From a checkpoint of a small multi-label image tagger.
Model: arch vit, norm layernorm.
Training: adamw at rate 0.0011, 7600 steps, batches of 192.
Rows from block 8, named by matrix and row number. Each number is 50 + 10 x the weight over the matrix's rms, rounded and kept within 0 to 99. All counts start at 0.
# fc2: MLP down (model.blocks.8.mlp.fc2.weight, 192x1152), inputs 550-604
fc2.101:46 49 54 53 50 57 53 58 40 44 57 37 61 57 61 52 55 52 53 56 55 47 48 55 46 49 54 53 67 45 51 45 55 47 52 31 53 46 40 46 48 48 42 39 47 62 58 46 48 54 66 61 42 52 53
fc2.102:45 52 65 36 42 13 54 55 55 53 52 46 44 50 51 47 62 50 46 43 47 45 50 51 50 54 47 51 51 46 47 61 56 31 50 50 42 51 38 84 47 48 46 42 58 48 31 56 49 52 46 58 38 71 45
fc2.103:48 53 58 50 48 43 49 51 63 69 55 52 53 46 39 51 56 49 43 50 49 51 49 52 53 56 48 51 37 58 48 52 54 46 48 51 49 49 38 69 52 44 48 54 53 51 43 56 53 50 42 67 58 48 54
fc2.104:49 50 60 53 36 73 52 55 52 71 45 50 64 58 46 60 50 50 41 53 68 53 49 58 56 56 48 45 40 51 55 39 63 37 48 46 51 44 34 41 41 47 38 40 51 57 55 59 46 49 37 56 68 52 42
fc2.105:49 49 38 58 73 99 46 77 37 53 46 68 59 46 63 58 46 55 47 48 40 46 47 63 47 37 51 39 30 63 45 41 60 64 47 74 51 38 59 52 37 67 72 63 45 47 44 55 49 46 33 24 55 58 53
fc2.106:51 40 44 56 49 19 50 57 53 55 44 34 42 37 49 52 44 51 56 51 57 53 53 33 45 45 47 50 18 44 52 54 45 48 41 49 49 58 47 33 61 34 65 57 44 43 31 57 49 44 46 38 52 37 50
fc2.107:51 49 47 47 40 61 49 50 45 56 51 51 49 41 47 52 47 45 58 56 48 51 52 60 48 49 46 52 56 47 51 40 48 43 47 55 55 54 37 45 62 55 41 46 55 63 50 43 54 52 46 43 49 45 53
fc2.108:53 47 53 56 47 57 49 53 49 41 55 53 52 53 45 53 68 53 51 52 56 50 50 58 51 49 52 48 47 47 55 49 57 57 50 44 48 48 46 35 44 56 47 53 52 49 50 53 54 52 50 57 44 43 59
fc2.109:46 51 49 42 54 50 55 52 44 47 60 42 66 54 68 52 46 52 55 54 61 50 52 43 52 47 54 52 20 46 50 52 42 58 54 55 53 52 66 57 50 50 48 51 43 54 36 52 51 49 51 45 39 28 54
fc2.110:55 50 45 56 58 36 49 43 41 44 40 49 56 52 47 50 42 55 50 50 55 52 49 41 45 54 54 49 45 46 44 35 56 47 46 50 50 50 66 61 45 41 45 39 40 44 86 39 43 50 52 59 44 53 47
fc2.111:51 53 69 45 45 31 52 54 56 50 54 55 49 56 59 42 54 48 46 50 49 47 50 42 51 52 50 53 79 57 51 57 52 38 54 40 51 48 45 47 48 62 45 56 57 44 51 55 54 53 45 50 42 53 52
fc2.112:58 52 99 49 53 24 50 57 64 55 60 39 47 53 43 46 57 48 45 49 45 54 50 26 41 49 43 60 75 59 47 68 49 41 38 34 52 47 30 36 58 39 37 43 57 40 52 56 52 50 61 72 41 54 51
fc2.113:52 48 48 55 67 68 47 50 53 47 49 37 50 49 59 44 46 45 54 57 41 45 48 47 42 50 49 51 99 45 52 39 52 51 45 42 50 50 48 57 51 48 51 39 44 41 62 55 49 51 62 56 36 58 47
fc2.114:47 49 52 31 47 42 46 53 50 67 46 49 53 63 44 62 50 48 50 43 37 55 48 42 51 54 52 51 13 44 44 39 33 44 44 55 57 46 46 60 55 34 45 51 51 65 45 49 48 48 43 50 54 50 26
fc2.115:56 53 43 53 47 37 47 49 63 51 52 48 51 44 54 50 63 54 47 48 41 45 51 59 55 51 49 52 34 54 54 44 63 41 57 57 50 48 65 50 43 56 39 39 52 54 62 43 53 55 40 75 56 59 62
fc2.116:43 47 70 67 55 33 51 37 63 56 64 47 50 58 60 54 54 58 50 44 48 50 53 48 52 56 58 51 81 47 46 68 50 54 50 42 48 53 53 49 53 39 44 42 43 44 58 45 52 53 66 51 49 65 42
fc2.117:54 47 55 45 48 41 51 54 39 35 52 38 59 61 53 52 50 51 54 52 53 52 49 49 43 48 51 50 53 42 50 50 51 43 49 37 50 51 56 65 47 50 41 52 47 57 68 43 49 51 50 48 41 41 46
fc2.118:47 51 49 48 32 75 43 47 48 67 40 46 41 46 38 51 46 56 50 45 32 48 50 58 50 46 49 54 59 39 47 25 44 50 44 42 54 54 56 08 55 51 40 61 48 57 57 26 46 48 50 41 52 45 58
fc2.119:47 55 45 32 36 44 56 47 36 36 56 55 53 49 53 51 54 51 55 51 52 54 53 63 57 48 48 52 39 45 50 51 48 67 59 38 58 50 52 56 57 59 34 60 53 58 42 52 51 53 48 44 46 25 47
fc2.120:52 52 71 44 35 42 51 47 45 43 58 59 35 54 42 58 48 54 51 56 50 48 50 53 51 48 53 53 76 48 50 65 54 62 47 41 49 53 41 44 54 58 51 55 51 48 54 42 49 50 57 39 43 40 52
fc2.121:41 49 36 67 57 56 50 49 51 70 57 56 52 52 51 49 56 46 51 49 57 51 49 55 63 53 48 51 63 45 49 57 47 58 52 57 53 54 37 53 49 48 52 52 54 51 30 54 54 52 54 44 55 46 57
fc2.122:49 53 56 34 37 17 59 34 48 45 55 44 40 51 55 45 63 51 54 53 59 59 53 59 62 62 48 58 38 46 54 65 53 59 58 41 55 53 63 28 50 44 34 64 53 53 49 44 59 50 65 60 50 26 56
fc2.123:53 46 62 39 62 45 50 52 49 19 46 50 41 47 47 48 48 52 44 44 57 56 47 46 45 55 51 48 29 55 49 60 43 55 45 47 50 51 46 43 44 43 44 47 47 43 43 63 45 52 46 34 61 45 43
fc2.124:52 48 48 24 44 20 49 44 37 42 36 62 48 39 33 58 42 52 53 46 44 55 52 32 56 47 48 45 53 53 48 43 63 51 49 56 52 50 41 58 50 47 52 57 51 55 57 59 46 51 61 64 52 47 56
fc2.125:54 51 35 46 44 73 52 52 38 52 42 49 47 58 43 54 49 46 52 54 51 52 48 61 52 53 53 50 54 48 52 39 44 62 59 46 54 54 45 54 42 58 43 44 51 56 63 52 48 52 44 37 52 43 50
fc2.126:52 49 40 74 58 51 43 46 64 60 41 49 53 43 46 38 56 37 46 44 59 44 55 48 49 47 53 54 99 38 55 35 31 70 48 50 57 46 65 23 50 58 42 39 57 50 48 45 51 54 51 75 53 35 57
fc2.127:46 50 49 51 60 58 50 47 51 59 49 53 42 49 55 48 46 53 48 48 51 49 49 40 46 51 49 50 50 51 48 50 45 53 54 55 48 51 54 56 52 49 60 51 49 43 41 55 50 48 50 43 48 52 51
fc2.128:47 50 47 68 65 44 47 47 47 51 56 47 49 52 50 48 56 49 47 43 45 42 52 48 50 42 56 53 99 42 49 41 22 54 49 43 46 45 70 61 44 51 53 55 43 57 50 55 50 48 61 71 59 57 40
fc2.129:56 44 64 38 41 40 48 51 54 45 47 48 35 51 41 56 47 48 52 45 48 53 48 42 54 44 50 44 58 54 53 60 54 63 54 51 52 45 33 32 46 66 49 50 52 56 70 60 49 49 59 64 56 62 43
fc2.130:58 48 19 69 45 79 52 46 35 58 47 58 51 50 47 58 50 57 57 58 52 51 50 50 60 42 49 51 52 52 59 42 54 61 55 35 60 56 55 17 54 61 57 72 53 54 52 46 47 50 47 50 63 34 52
fc2.131:48 47 66 41 57 34 50 46 57 27 55 54 54 52 53 42 48 45 55 47 54 51 45 45 53 53 50 52 65 40 45 50 43 47 47 44 51 55 57 74 53 39 44 48 52 43 36 43 48 51 60 55 32 64 56
fc2.132:50 52 69 37 42 67 53 53 72 21 49 45 57 61 51 50 43 52 45 49 70 58 49 56 50 56 48 52 79 48 49 55 65 38 48 46 50 52 33 53 55 41 53 44 58 46 66 55 48 53 54 45 43 51 69
fc2.133:59 50 54 42 60 41 49 54 61 64 41 53 35 48 44 46 50 46 40 37 36 54 47 37 44 56 47 53 43 68 54 41 49 29 48 49 52 50 60 09 47 37 49 62 56 35 53 56 46 52 36 33 60 44 43
fc2.134:45 52 56 44 54 22 46 48 56 46 46 43 41 57 52 53 48 52 47 43 61 49 49 35 50 44 50 50 53 51 49 58 39 30 47 55 48 45 52 28 54 41 51 49 46 42 49 50 48 51 53 54 52 46 47
fc2.135:50 50 60 59 38 43 52 47 36 56 57 46 61 56 51 52 58 53 54 60 55 48 54 52 46 50 54 55 59 44 53 39 59 46 52 45 49 54 63 48 54 62 38 47 50 56 57 37 50 54 56 76 50 42 56
fc2.136:58 48 81 40 57 16 47 51 67 53 49 44 25 56 35 59 47 42 37 25 55 61 48 38 50 55 53 50 35 53 41 68 42 53 48 55 51 52 46 40 45 37 46 49 51 53 46 58 51 49 38 31 60 59 43
fc2.137:49 47 22 44 52 45 46 50 40 15 46 73 45 50 50 43 48 50 54 50 55 52 50 54 55 51 52 52 58 49 52 51 42 65 48 49 54 52 67 56 52 55 59 67 45 27 47 50 48 54 55 46 43 32 46
fc2.138:53 46 65 54 55 26 51 53 47 41 54 41 70 46 56 44 47 44 49 44 53 50 51 40 49 46 53 48 46 51 46 61 42 49 43 57 47 50 39 34 60 53 55 60 48 46 28 51 47 47 57 50 48 54 57
fc2.139:45 48 32 81 48 61 54 54 42 42 60 55 67 48 47 52 62 50 55 60 63 53 51 59 44 50 51 50 38 58 56 57 39 67 55 34 58 50 40 45 55 58 39 57 44 41 39 65 48 52 50 48 60 48 56
fc2.140:52 47 88 55 36 00 52 27 60 36 53 61 14 52 37 57 54 54 48 39 56 53 50 74 43 60 54 54 41 49 46 85 54 47 44 43 46 53 61 74 63 32 47 72 51 37 74 50 53 53 55 60 49 66 59
fc2.141:45 45 57 65 43 51 55 49 39 50 57 54 60 44 60 42 48 48 56 48 58 47 57 39 54 45 49 46 48 60 53 66 52 40 58 68 48 50 54 62 52 50 64 57 44 44 57 48 49 48 43 58 52 34 70
fc2.142:54 50 48 35 56 45 53 45 50 39 50 53 46 46 52 57 40 54 51 58 65 52 52 42 52 53 53 51 44 57 53 64 47 78 55 38 52 53 51 35 54 65 62 48 50 51 55 68 49 51 56 45 50 37 48
fc2.143:60 50 56 40 46 35 47 58 50 00 53 40 50 38 55 53 54 52 42 42 54 57 45 48 47 54 48 50 22 57 50 63 47 38 43 54 53 56 26 58 59 34 55 54 57 42 40 51 51 53 51 44 63 59 41
fc2.144:53 53 61 51 53 56 55 55 42 34 60 25 59 50 61 56 49 48 52 59 54 52 51 69 53 55 43 52 50 38 49 53 59 51 48 39 50 51 28 80 51 62 64 56 54 49 41 50 53 53 58 33 35 62 55
fc2.145:52 53 33 70 50 70 50 52 63 72 49 36 74 47 51 34 52 40 48 46 48 50 50 66 63 55 50 52 53 50 53 38 50 54 51 49 51 55 54 52 57 52 46 44 55 52 40 46 47 52 45 62 46 77 60
fc2.146:55 51 63 46 48 64 53 58 52 62 53 53 49 44 55 48 50 49 51 55 29 45 47 49 47 50 47 46 62 51 50 43 60 20 53 42 42 48 59 62 45 57 51 53 50 48 48 51 47 45 51 41 40 56 63
fc2.147:50 53 55 39 47 35 51 48 52 43 49 50 52 45 50 50 49 54 48 52 47 53 50 49 51 51 48 50 11 52 49 59 40 41 54 53 49 51 55 45 49 56 49 51 49 44 38 58 52 48 46 42 52 36 43
fc2.148:55 45 40 51 55 53 47 49 48 43 43 57 41 56 45 51 48 49 49 45 64 57 52 54 54 47 49 47 19 54 51 50 48 47 54 57 54 48 57 44 52 59 59 62 49 50 47 50 46 49 40 49 56 39 65
fc2.149:54 52 53 57 41 69 53 49 49 54 55 57 30 43 43 52 40 49 57 61 47 52 49 51 46 46 49 50 54 53 49 55 58 54 50 50 46 52 45 34 66 53 60 55 48 51 59 50 50 43 61 42 56 53 50
fc2.150:57 54 56 36 34 63 46 41 44 60 49 59 36 44 44 53 50 54 43 44 58 47 52 40 50 40 51 50 46 55 52 56 43 64 56 48 55 50 57 32 45 56 53 49 55 61 51 53 55 50 49 50 61 52 41
fc2.151:52 48 55 49 67 51 50 58 61 47 44 46 47 53 46 46 44 50 51 52 48 52 48 38 55 51 52 52 48 48 47 64 49 58 42 48 49 50 32 55 49 52 78 41 48 42 48 63 50 48 49 47 38 46 59
fc2.152:53 54 52 59 50 42 52 54 52 31 43 57 44 53 49 43 47 43 48 40 53 58 50 50 50 51 52 50 31 57 49 50 55 45 48 66 55 45 62 49 51 38 64 51 64 45 51 39 55 52 40 29 53 41 67
fc2.153:48 53 23 53 42 83 47 56 49 60 37 53 60 40 46 57 43 53 50 54 41 54 49 56 47 49 45 49 24 51 52 37 47 32 51 66 51 51 51 22 53 44 57 50 54 51 55 45 46 47 41 40 62 52 58
fc2.154:50 48 43 37 55 43 48 49 62 39 46 50 51 63 50 45 52 47 46 42 46 48 48 60 53 48 51 48 68 49 47 57 61 47 48 58 49 49 46 45 45 38 63 48 50 46 52 38 47 49 55 50 48 50 36
fc2.155:50 51 28 64 59 62 49 45 39 52 44 57 70 49 43 60 41 55 59 61 59 46 50 65 54 42 51 50 33 43 54 45 40 74 50 53 58 57 60 33 54 53 42 60 44 50 43 51 47 47 45 63 53 33 48
fc2.156:48 45 39 19 38 60 45 47 59 53 36 51 37 53 47 60 40 53 51 48 51 54 48 40 47 52 46 46 32 48 49 44 58 46 46 60 45 55 44 59 59 38 64 44 52 53 51 43 47 45 37 27 49 56 62
fc2.157:46 47 41 48 52 66 46 50 43 43 44 47 51 49 49 53 47 52 53 49 54 53 51 44 55 48 48 49 34 49 50 45 50 44 47 57 48 53 55 48 49 48 61 50 48 50 49 49 45 49 52 50 58 36 63
fc2.158:45 50 36 42 50 77 52 61 38 54 47 54 65 50 59 39 48 50 53 55 56 45 53 29 52 45 54 55 20 50 51 48 30 62 55 70 56 50 86 39 47 43 38 59 56 54 29 32 50 51 31 44 58 42 40