Rows from block 8, named by matrix and row number. Each number is 128 + 32 x the weight over its row's rms, rounded and kept within 0 to 255. All counts start at 0. Numbers have three digits each.
# fc2: MLP down (model.blocks.8.mlp.fc2.weight, 192x1152), inputs 275-329
fc2.63:078104114126115122117062161105107111133099106129132194111116117132147133124110129118126121144164099116125078120229138111142082141126180122123095151136078110143160133
fc2.64:100134142147124181128089041143185147131135135115131060121134158100138130104099142110083118111118084113133115151197122088141167126133109119098103164114138057103067158
fc2.65:103175121149113109127176117080167101137112163120119186088109109114235123106094119122027129124114101150128047140171124136090085123137140127116107187097198116128116135
fc2.66:175144137119181138133158029110088165120152184134147057162177143131132127155149141155177122134100116131116120142178119150165157133131063132148134179181132153075105113
fc2.67:169147122077137119133187114159152121129128101133114060146110146149070133118143136115130127136095143144129224129122135147089137127125111129136150149107146231130138124
fc2.68:128136122088121149121129000093172145120123149127118000141116086128123131132086120106028127124119117119129105101129113103089156122127159123121081111048039053189079093
fc2.69:131133104223095054128117124106136094119166170123112079146065093157160124112074122107132124113172115129117082128112108149104081117115133119142113199092052197104133107
fc2.70:110154116179144136133123255151124110123113115123127238117093102133169129134130113165103127129088128133134136104200173115128070147134118128133103148118136202053141168
fc2.71:130147098120139105117143133071075119133118156124115219092166153124123118096157129152076130095161077127137113098167116149108137120142142112113169117130189123183141148
fc2.72:142133145102129115123120000103165129138169114135141042115129115122105146164120117128166124135168137132131110137132123120091108141131149133139109134139037035188094138
fc2.73:145148151125118125124133019123216126127120138124144005154105155130137120121136122113101125128158121124131153143035137139062122143130146128112152107127072105147105114
fc2.74:154124150087169127121105175135155114128172150122143088146155128095060134139157124157101125106144150127137141109165139104127149132136118119126165128192080126028101145
fc2.75:112131128035141148127133097073206112138162157120124000149131131124095120126112132076123123124100118135114151113201106149135127114131117119096162148102125139139139092
fc2.76:137126122100115111136184077116176121121186118131114106150097174108124124110085137112020130097152138142108122124192109108087158129124107132129154100098125065056112131
fc2.77:133150156135158131119140075101140146106137122133137076165137064121168122126158140135178135143144161130141210123206130123076130134124111126118178179094126095166114139
fc2.78:160139119138117140135147061121164124115150149126141048137108120127157114097071145078104132139127101120142137100248144122077076137129119127122147138075139049090122146
fc2.79:160132118167097049146111196167163112129164086126130104139118075168162120090125124064108132145165134134131128098255114142055058128120187132134101194129071129106177126
fc2.80:081131117081153153116091101065079133124109143129106153177160139131098143125065127201118128129114088114125092121018099119141176111136108122141055072098157155107091084
fc2.81:124097101149132133134156226130160152133105134129118117168129182143054127096162142134158130136102132133122167104057138136153192109121085127130105175125212255147173054
fc2.82:135124134141120124125152198129195105125133126120119106123125123121105122128122140096154125109168162118124123127125111126101150129126163123118133074048142102104145121
fc2.83:145137121218100072129111145098098106130161129139125164096129103135107125148147120153237129107147116132126166115135126162115044151117117130148119146140178184163156116
fc2.84:127149140132151178119146145112067146125136144132129227139177127114145128153153110176195124108092126130133140151096111132114128134140076127116164097103255166052120128
fc2.85:136124137075178165122086092119093125115115158134151105129223102135062130191126117165212127131117140130127164138180109151140122145131062129123108105124150135010097076
fc2.86:140115141071144139135124143188173139114154109131125145161107103125176131111091132119053132148145160108144093126096173079106129119126102141163132149112095110076132137
fc2.87:114112150172099097127094121157178097124129118143131129090126143143109138126037092094128131110159109123106142148138088142090036125134200129129112128139011083057128105
fc2.88:125124120132121102129140099107076129139124111126137107115083162094177125145162148113134124110098140105134088134078120113118168112134130128118138050170192132162097170
fc2.89:182105118123143097138154110165098130118106158131123037185088157140098120132110151100116130136093175109124124101135111129186144110123088129128108099129152116113132105
fc2.90:130124113127123153130077068112130141113116113125128068081119141139198127136083127167174132133060093112135172156118141131061090150127088131128137140130089167108128127
fc2.91:126124112135149101122157236136064117129133110130131223095148144129100141122180132167115125103110125139128125127111128116203117129124107120140148117216202213170176142
fc2.92:126135123129137118133112106119117133117139145138117165155153103133094132116132116139097138137118125127130092090090125129080136130129112131136088138109169181111148115
fc2.93:104133144141146103125110187136100131139121098126139178175091159127236132128202114141107128121119152136121085135194153129110137137132143132133140113157084126091148155
fc2.94:098150141101133107118167113112131113138113146125117086118092171130073124158161138117103122125105143146131129141138138143236171133113136117095108124045152139240113157
fc2.95:121121141155138112131081085117131117121126118129140059130127098132218128149089119168163134134122104111131105138207127136050085133131155131141139162094085122066111154
fc2.96:149117140183088147129102175151110125118154125134118185099169115134126125111086134106118140132106155122129126124082128093144099127132112129114098126123126114118147113
fc2.97:135139143137124152126140220123159129155131087132137166124119179127111126144231144131182128146147164144121171142088165160147152127118175127112160125187166141255153188
fc2.98:137117122078144137135197255147144130129138134125133150138129165131091128102225142128123123135084170142120143135121160137182144116127104127128168147112139182138179110
fc2.99:153155120143111110124139091092125117139110144126131126084129129118184125105200137120226128126146137125132081146186118134084100122118157123107149166070228144251141173
fc2.100:138114123188147147130142196104077138122091128126121226100165167121200130150114143163190120129062105135120121157108135152213138141135051129143114150186208230110169121
fc2.101:113119122182137148112122170073012129122072150129139137152128117111111134154107136168150134126095132122133090146063113120136124149135075129140143110138141216067096116
fc2.102:103136121202127106129126143056085100121121088134126237089125073122189124096099122099172126117183081132131168113140121123083092160132133127112141104160121098075120117
fc2.103:137108115098114094138142178139147123138124134129110199068129174132217126109117139110147125101128093137121092111069090128109109106131138131112112124171213129212187103
fc2.104:118144112134105135132140245127072112133116161134140255051160204130102118118159154124115122109121113132126090133129151127138129115139153119097150105172237158176140155
fc2.105:153138133139125201120144127151189143133209173113117130137145150109111134130116115119156119094091137124127110137117118115153176125120092122145155138135185164098121100
fc2.106:154136126101114057133119128167160118124151090135128043112086124141115128108113124161107126136161138118130167110078142123059151136134169120124128102112036127133113139
fc2.107:098089124120158092127141240160033103112142110135101146140119120151113135099084116125032134115119131121124132106030112129162166116113115125149111097089140199074153122
fc2.108:162137149214137180122136119200119129116130156123122115150124110109045131145158121203142126143113125125141135150000162116122193129128091138124179122151118255166094113
fc2.109:154136142141149167126143040130130148122116103128126095137136132134123134156079123092118127137051138116133166106145108115147154138129111131144102095123115046121107133
fc2.110:121122109099137079126117175125036134133126099127127202172109090124106135147218134137153128133105176133127123141197162111198140123117100128139144124136137087120143137
fc2.111:142113115069132124127094128187135113118150133132126200093174080137150122093145121140177131132146133133132141116188128129090071133130122137138116151084175129056140101
fc2.112:164122115103117131120098090110116156144128108129123194094155111100121135104124132168147128112156082123125175130159104145113130120124147131126094145160183069219114118
fc2.113:118108139082150113122087139122057121120123143133141169144145140118097132143170127127174129112148158101123070168202123121184121123126116129128128111153088099052127131
fc2.114:134142094127097084120131188080142118125135128133123173064109134158144139106058126113085127109173112109136124101099082106120116123121168125144094091142120069120158127
fc2.115:096140107118107174135098201151143128130117117136123235169150135175121122083113117109114135126141091172132107090029137151159144129145090125123104155207159166130172120
fc2.116:131115153196123095122087134119050125134100093132139170141104133118163130162167128156195129128148148128129122167089130143137099121128149128144115114211100174183121135
fc2.117:137115112182154098116169093099074121119095157126131177108134117116205137130132125176135125124118145095131121124189117100117103135130071129145121151121132174056094159
fc2.118:130133106102091114141138164149218131148136190119127089095094133145017129116097127151079131133123093136124140111194142134171094124125102131124090184103130164203144111
fc2.119:126139093055130121134166049115170117123147137131110088099139106146120123118084141114085140153115086132123167076163123153094108132130111150119080142075136087093119069
fc2.120:116137122157143136126158082120132116129137126117114175089121120111132125135100125196110131153140121132121141121219118142096110129121140141121124132101121166058106125
fc2.121:095144145118163103136132159121120129117085113132126059130115150138202124142119137101161128141102141112129137118125123140153128120125157134125095040114129117142114111
fc2.122:102117131089131117140139084059167130119085137138138091104125123144156125138088130127139133166113096138140119099139157157090069135148094135128087203105089107126139096
fc2.123:116155156255105157120124000114166146138122090128138102128122184114133124132104119115123125123119121116133111151122136121095124135130174127096129128121098060195097166
fc2.124:109145149132117129121121089122146118134179133127142092136183097141067126138167115135069130130135096152131169121173144119101159119131142123110153135124120048153116125
fc2.125:109111144132129095126140213163059109128073165130138162103091135134186134163160133108062128125080156106135081124106134125169100119127112130120141094091150133159151170
fc2.126:129129148197112095130116177209126118121136124124116124147124151153072132118148129119099124150166171136133116122085140147185140130107150130144107171167071147123130124
fc2.127:153119137039125109129114142156209122137086108128132039125118112125098124147164140091154128133170145130119153122117125139174110139120181132125089108089119030156140112
fc2.128:157119142212142115124134143138116181122111180127135142137143139137125124122158124189178116109131107132132122160090124162193159144121097128138085156158173165076134080
fc2.129:119164145149157154119143119119103106131159137133146145134198117129041127150178113196181130137180113129134131130157160122075128136142151127109164084119121162096124121
fc2.130:164140123081136128134190127204199127128145175127122000138113144140041128145167137144075134142096159134126160121094139151117147120128121139125140171107117240062106095
fc2.131:114108132144139104120092098103106143116087093130136206112116087120197133149095115079138124104186105119128065121138097118146104140124150126146107092196160037128124131
fc2.132:102150132218099136137115094136019141133098168125127179115136122131179121142138112128155136130150149127126094159120145135121107107124145128114110142109154121206104185
fc2.133:133100144170092132131111224152215146152148104133124115141083155137094127120090136101071120123130149123128116154041148109048156111140129127117107160135100085121151134
fc2.134:088117121090093127128098110083132165120106115135124142178101131122195124081106125190095137129196105123130089136021129125065192128137141129119100140091051111119113131
fc2.135:127132103102151113133136152097107142151121135133135151132157116136048133134123132203167141148043099150123135118211139171190160131149065138138075181168255172157148102
fc2.136:121120137184094104123129167162163108134130090128129148110128119138115121123146118121168126133228166110140126141112132135082138124117201117117127129102132127147151204
fc2.137:125128135079135090131091000121175132126124154134131003122096138134198127130074123104093132138125117121130074114191127109119110135133130136130092156085089000122087095
fc2.138:136129127116142178125100020118110173124166104123119000185158134127047119133113122165185127135121116116127198133111108133078169135125124129125151057090081104120072092
fc2.139:166127143134137074135150080186141132119068118137135023115124151126143122152209152070164130142095153124125147133091114148111144116119123132127135116141209168171134098
fc2.140:133125133167119086119103116106147119134098095130127169116075147132219126134106117152165130135111117141127141146065132146058089140128147133143105151153189187216143163
fc2.141:117117110012135168127120027114154144107107091131125119134151159131156121097106131113094127138119113125122192088126143157115127127142116128127119106102146078117115109
fc2.142:128150136065144141125116067145160127139112114126134059136182095136105125143169131093117136143133140135125118100174133127114135126135155132110112104073118022157121139
fc2.143:129162118210112135119135000144126147130128096132124073121106188118131134114145104106075124130166103139145131138023116132076124158131160138132153119160082069135083187
fc2.144:110128144127140117126124145131044103110140149122129135094149116125085130149138115120143127110117140105128148076134113141125114132119129119116149082149129176103122146
fc2.145:157129121192123097136128212209087145125140106130132129155113161150066128139179121104200129120128170116139169165065138143156115139128121131141163146200158215104158147
fc2.146:136106124084139159127123174109155114126117123127127201112172096112048122140138131131193124131155115123130164139190123110181122135120106121116136092125125130097136101
fc2.147:135135118057129144124141011133152139124160111128114109110130093122125133119089138080083126138129099133127143106117110110112166125120143128121091122106119091170113099
fc2.148:139165123029130133129156053106206146128133163127124022164111118132110123118183111166088128128152124146132105090049128131083197131128154129124122130108218170215123139
fc2.149:116150135042154146137102067116132128157165123125138068149170143123077139156163143208150128135121100120124163126255134126144149117133158131123141100134160081217111136
fc2.150:137177141106119163125164097132196136130158140130131099112158130139128132106118141133002126151143100149125134123031147127090127139138148139133168130144095188129130141
fc2.151:130138145110140108125120131177112105122165120120125076136122069118096126148219120138134129130171184121131086135197085120109079122115194131115148079095078040132112109
fc2.152:111130118074107114130127091130190133113125113133106069135065131138149130109103123122109130135157152127141137127089118122059151140128134135150133123068070134141124134
fc2.153:147133122111101117137136168156130127131178123130126045107109141142043128102134141063052126124132114136126151122085146144142154117124139121125157145133084130178141132
fc2.154:085128114156115124124100097120214127123100140120134101161098130117237123104102116117110126130156114123131090136227141112082107127133166121118159182101038067115107159
fc2.155:148117150102141145128147121174133182120126146128138082197109151133093130138075122105083131119104119120132113138024122122193206116137098131122129129153176083127121114
fc2.156:108145124173101072130109176128145097135097110127127162083105139141155124125121109084069126109159127131123100144175125128121089114125227120130139127109074103247156202
fc2.157:122130111057091142137116000082139135128092114126116000073076140136140126121072141146037130122095073129117143146145156144130170129124160129117097106105063052255099119
fc2.158:123124109024088134141152103153242136128126127134132086122073156142154125117067129089066134132122159141128173112096117126131044147142152141133100135106071067084122120
fc2.159:144162133160114185122151115088131138118210157122123137120142123117111128116171146157073126122103125155119081129039177112158183122126063126124161157168102187168115087
fc2.160:122148119069131088127104222144129108130141130126133239174111058112162126094177122099129126117142182123134070132202123117145140124125159125133155142124172047163157135
fc2.161:147121164151125098127143161130136137133108122128139169117099160109188134121135129121131124115147134119129100146086142123136118127123173130136130132158122120138125110
fc2.162:129138136162148177119083061071085132124104121124135153157157072112196123127164130077050119099101111143136111108087137128169166137129114116129143086206122119106105135
fc2.163:143150137087148121129147108118153125124185136141140075142091099117101137138125124081207135147129160140129141106169128119148088132134117144139129205137098097131118081
fc2.164:127146125104107137132161095113113180126099147122134070153041074108226127119104144172078134122124119152136127148059159098095184141133127135140163129126060104135071154
fc2.165:130146134101138161130176162158160114120164145125127076157123054129125124112217134139178137156128197148123171104186171096060138122121118134117157178058114174168117135
fc2.166:090127140070111179113124063057132142127110111130138151101165140116130147133054138098054121114067080121122135089093129094195173112140109117120098094177129082161103144
fc2.167:141094117075145122122152221091099139122076121126113180156146124110067127114164125140082129101168144116118161120064124149160218108114144117128111077111141183134138132
fc2.168:107136100148127066139136117157125115115113094128114136114091100162171125109092136039087128155128136123131150069165124129154077121112130128125103140114122033132151191
fc2.169:140110133131154137117073081147094116117129110131123113116159102116088125136075114155192128131123127107138173155131100104067108129128092126128163093112091160058096117
fc2.170:135180137147132146131163173144138143131135083123125133126101157136075119158145123118199123144102125149126209143033149155161150134124124125112129132168145168220150136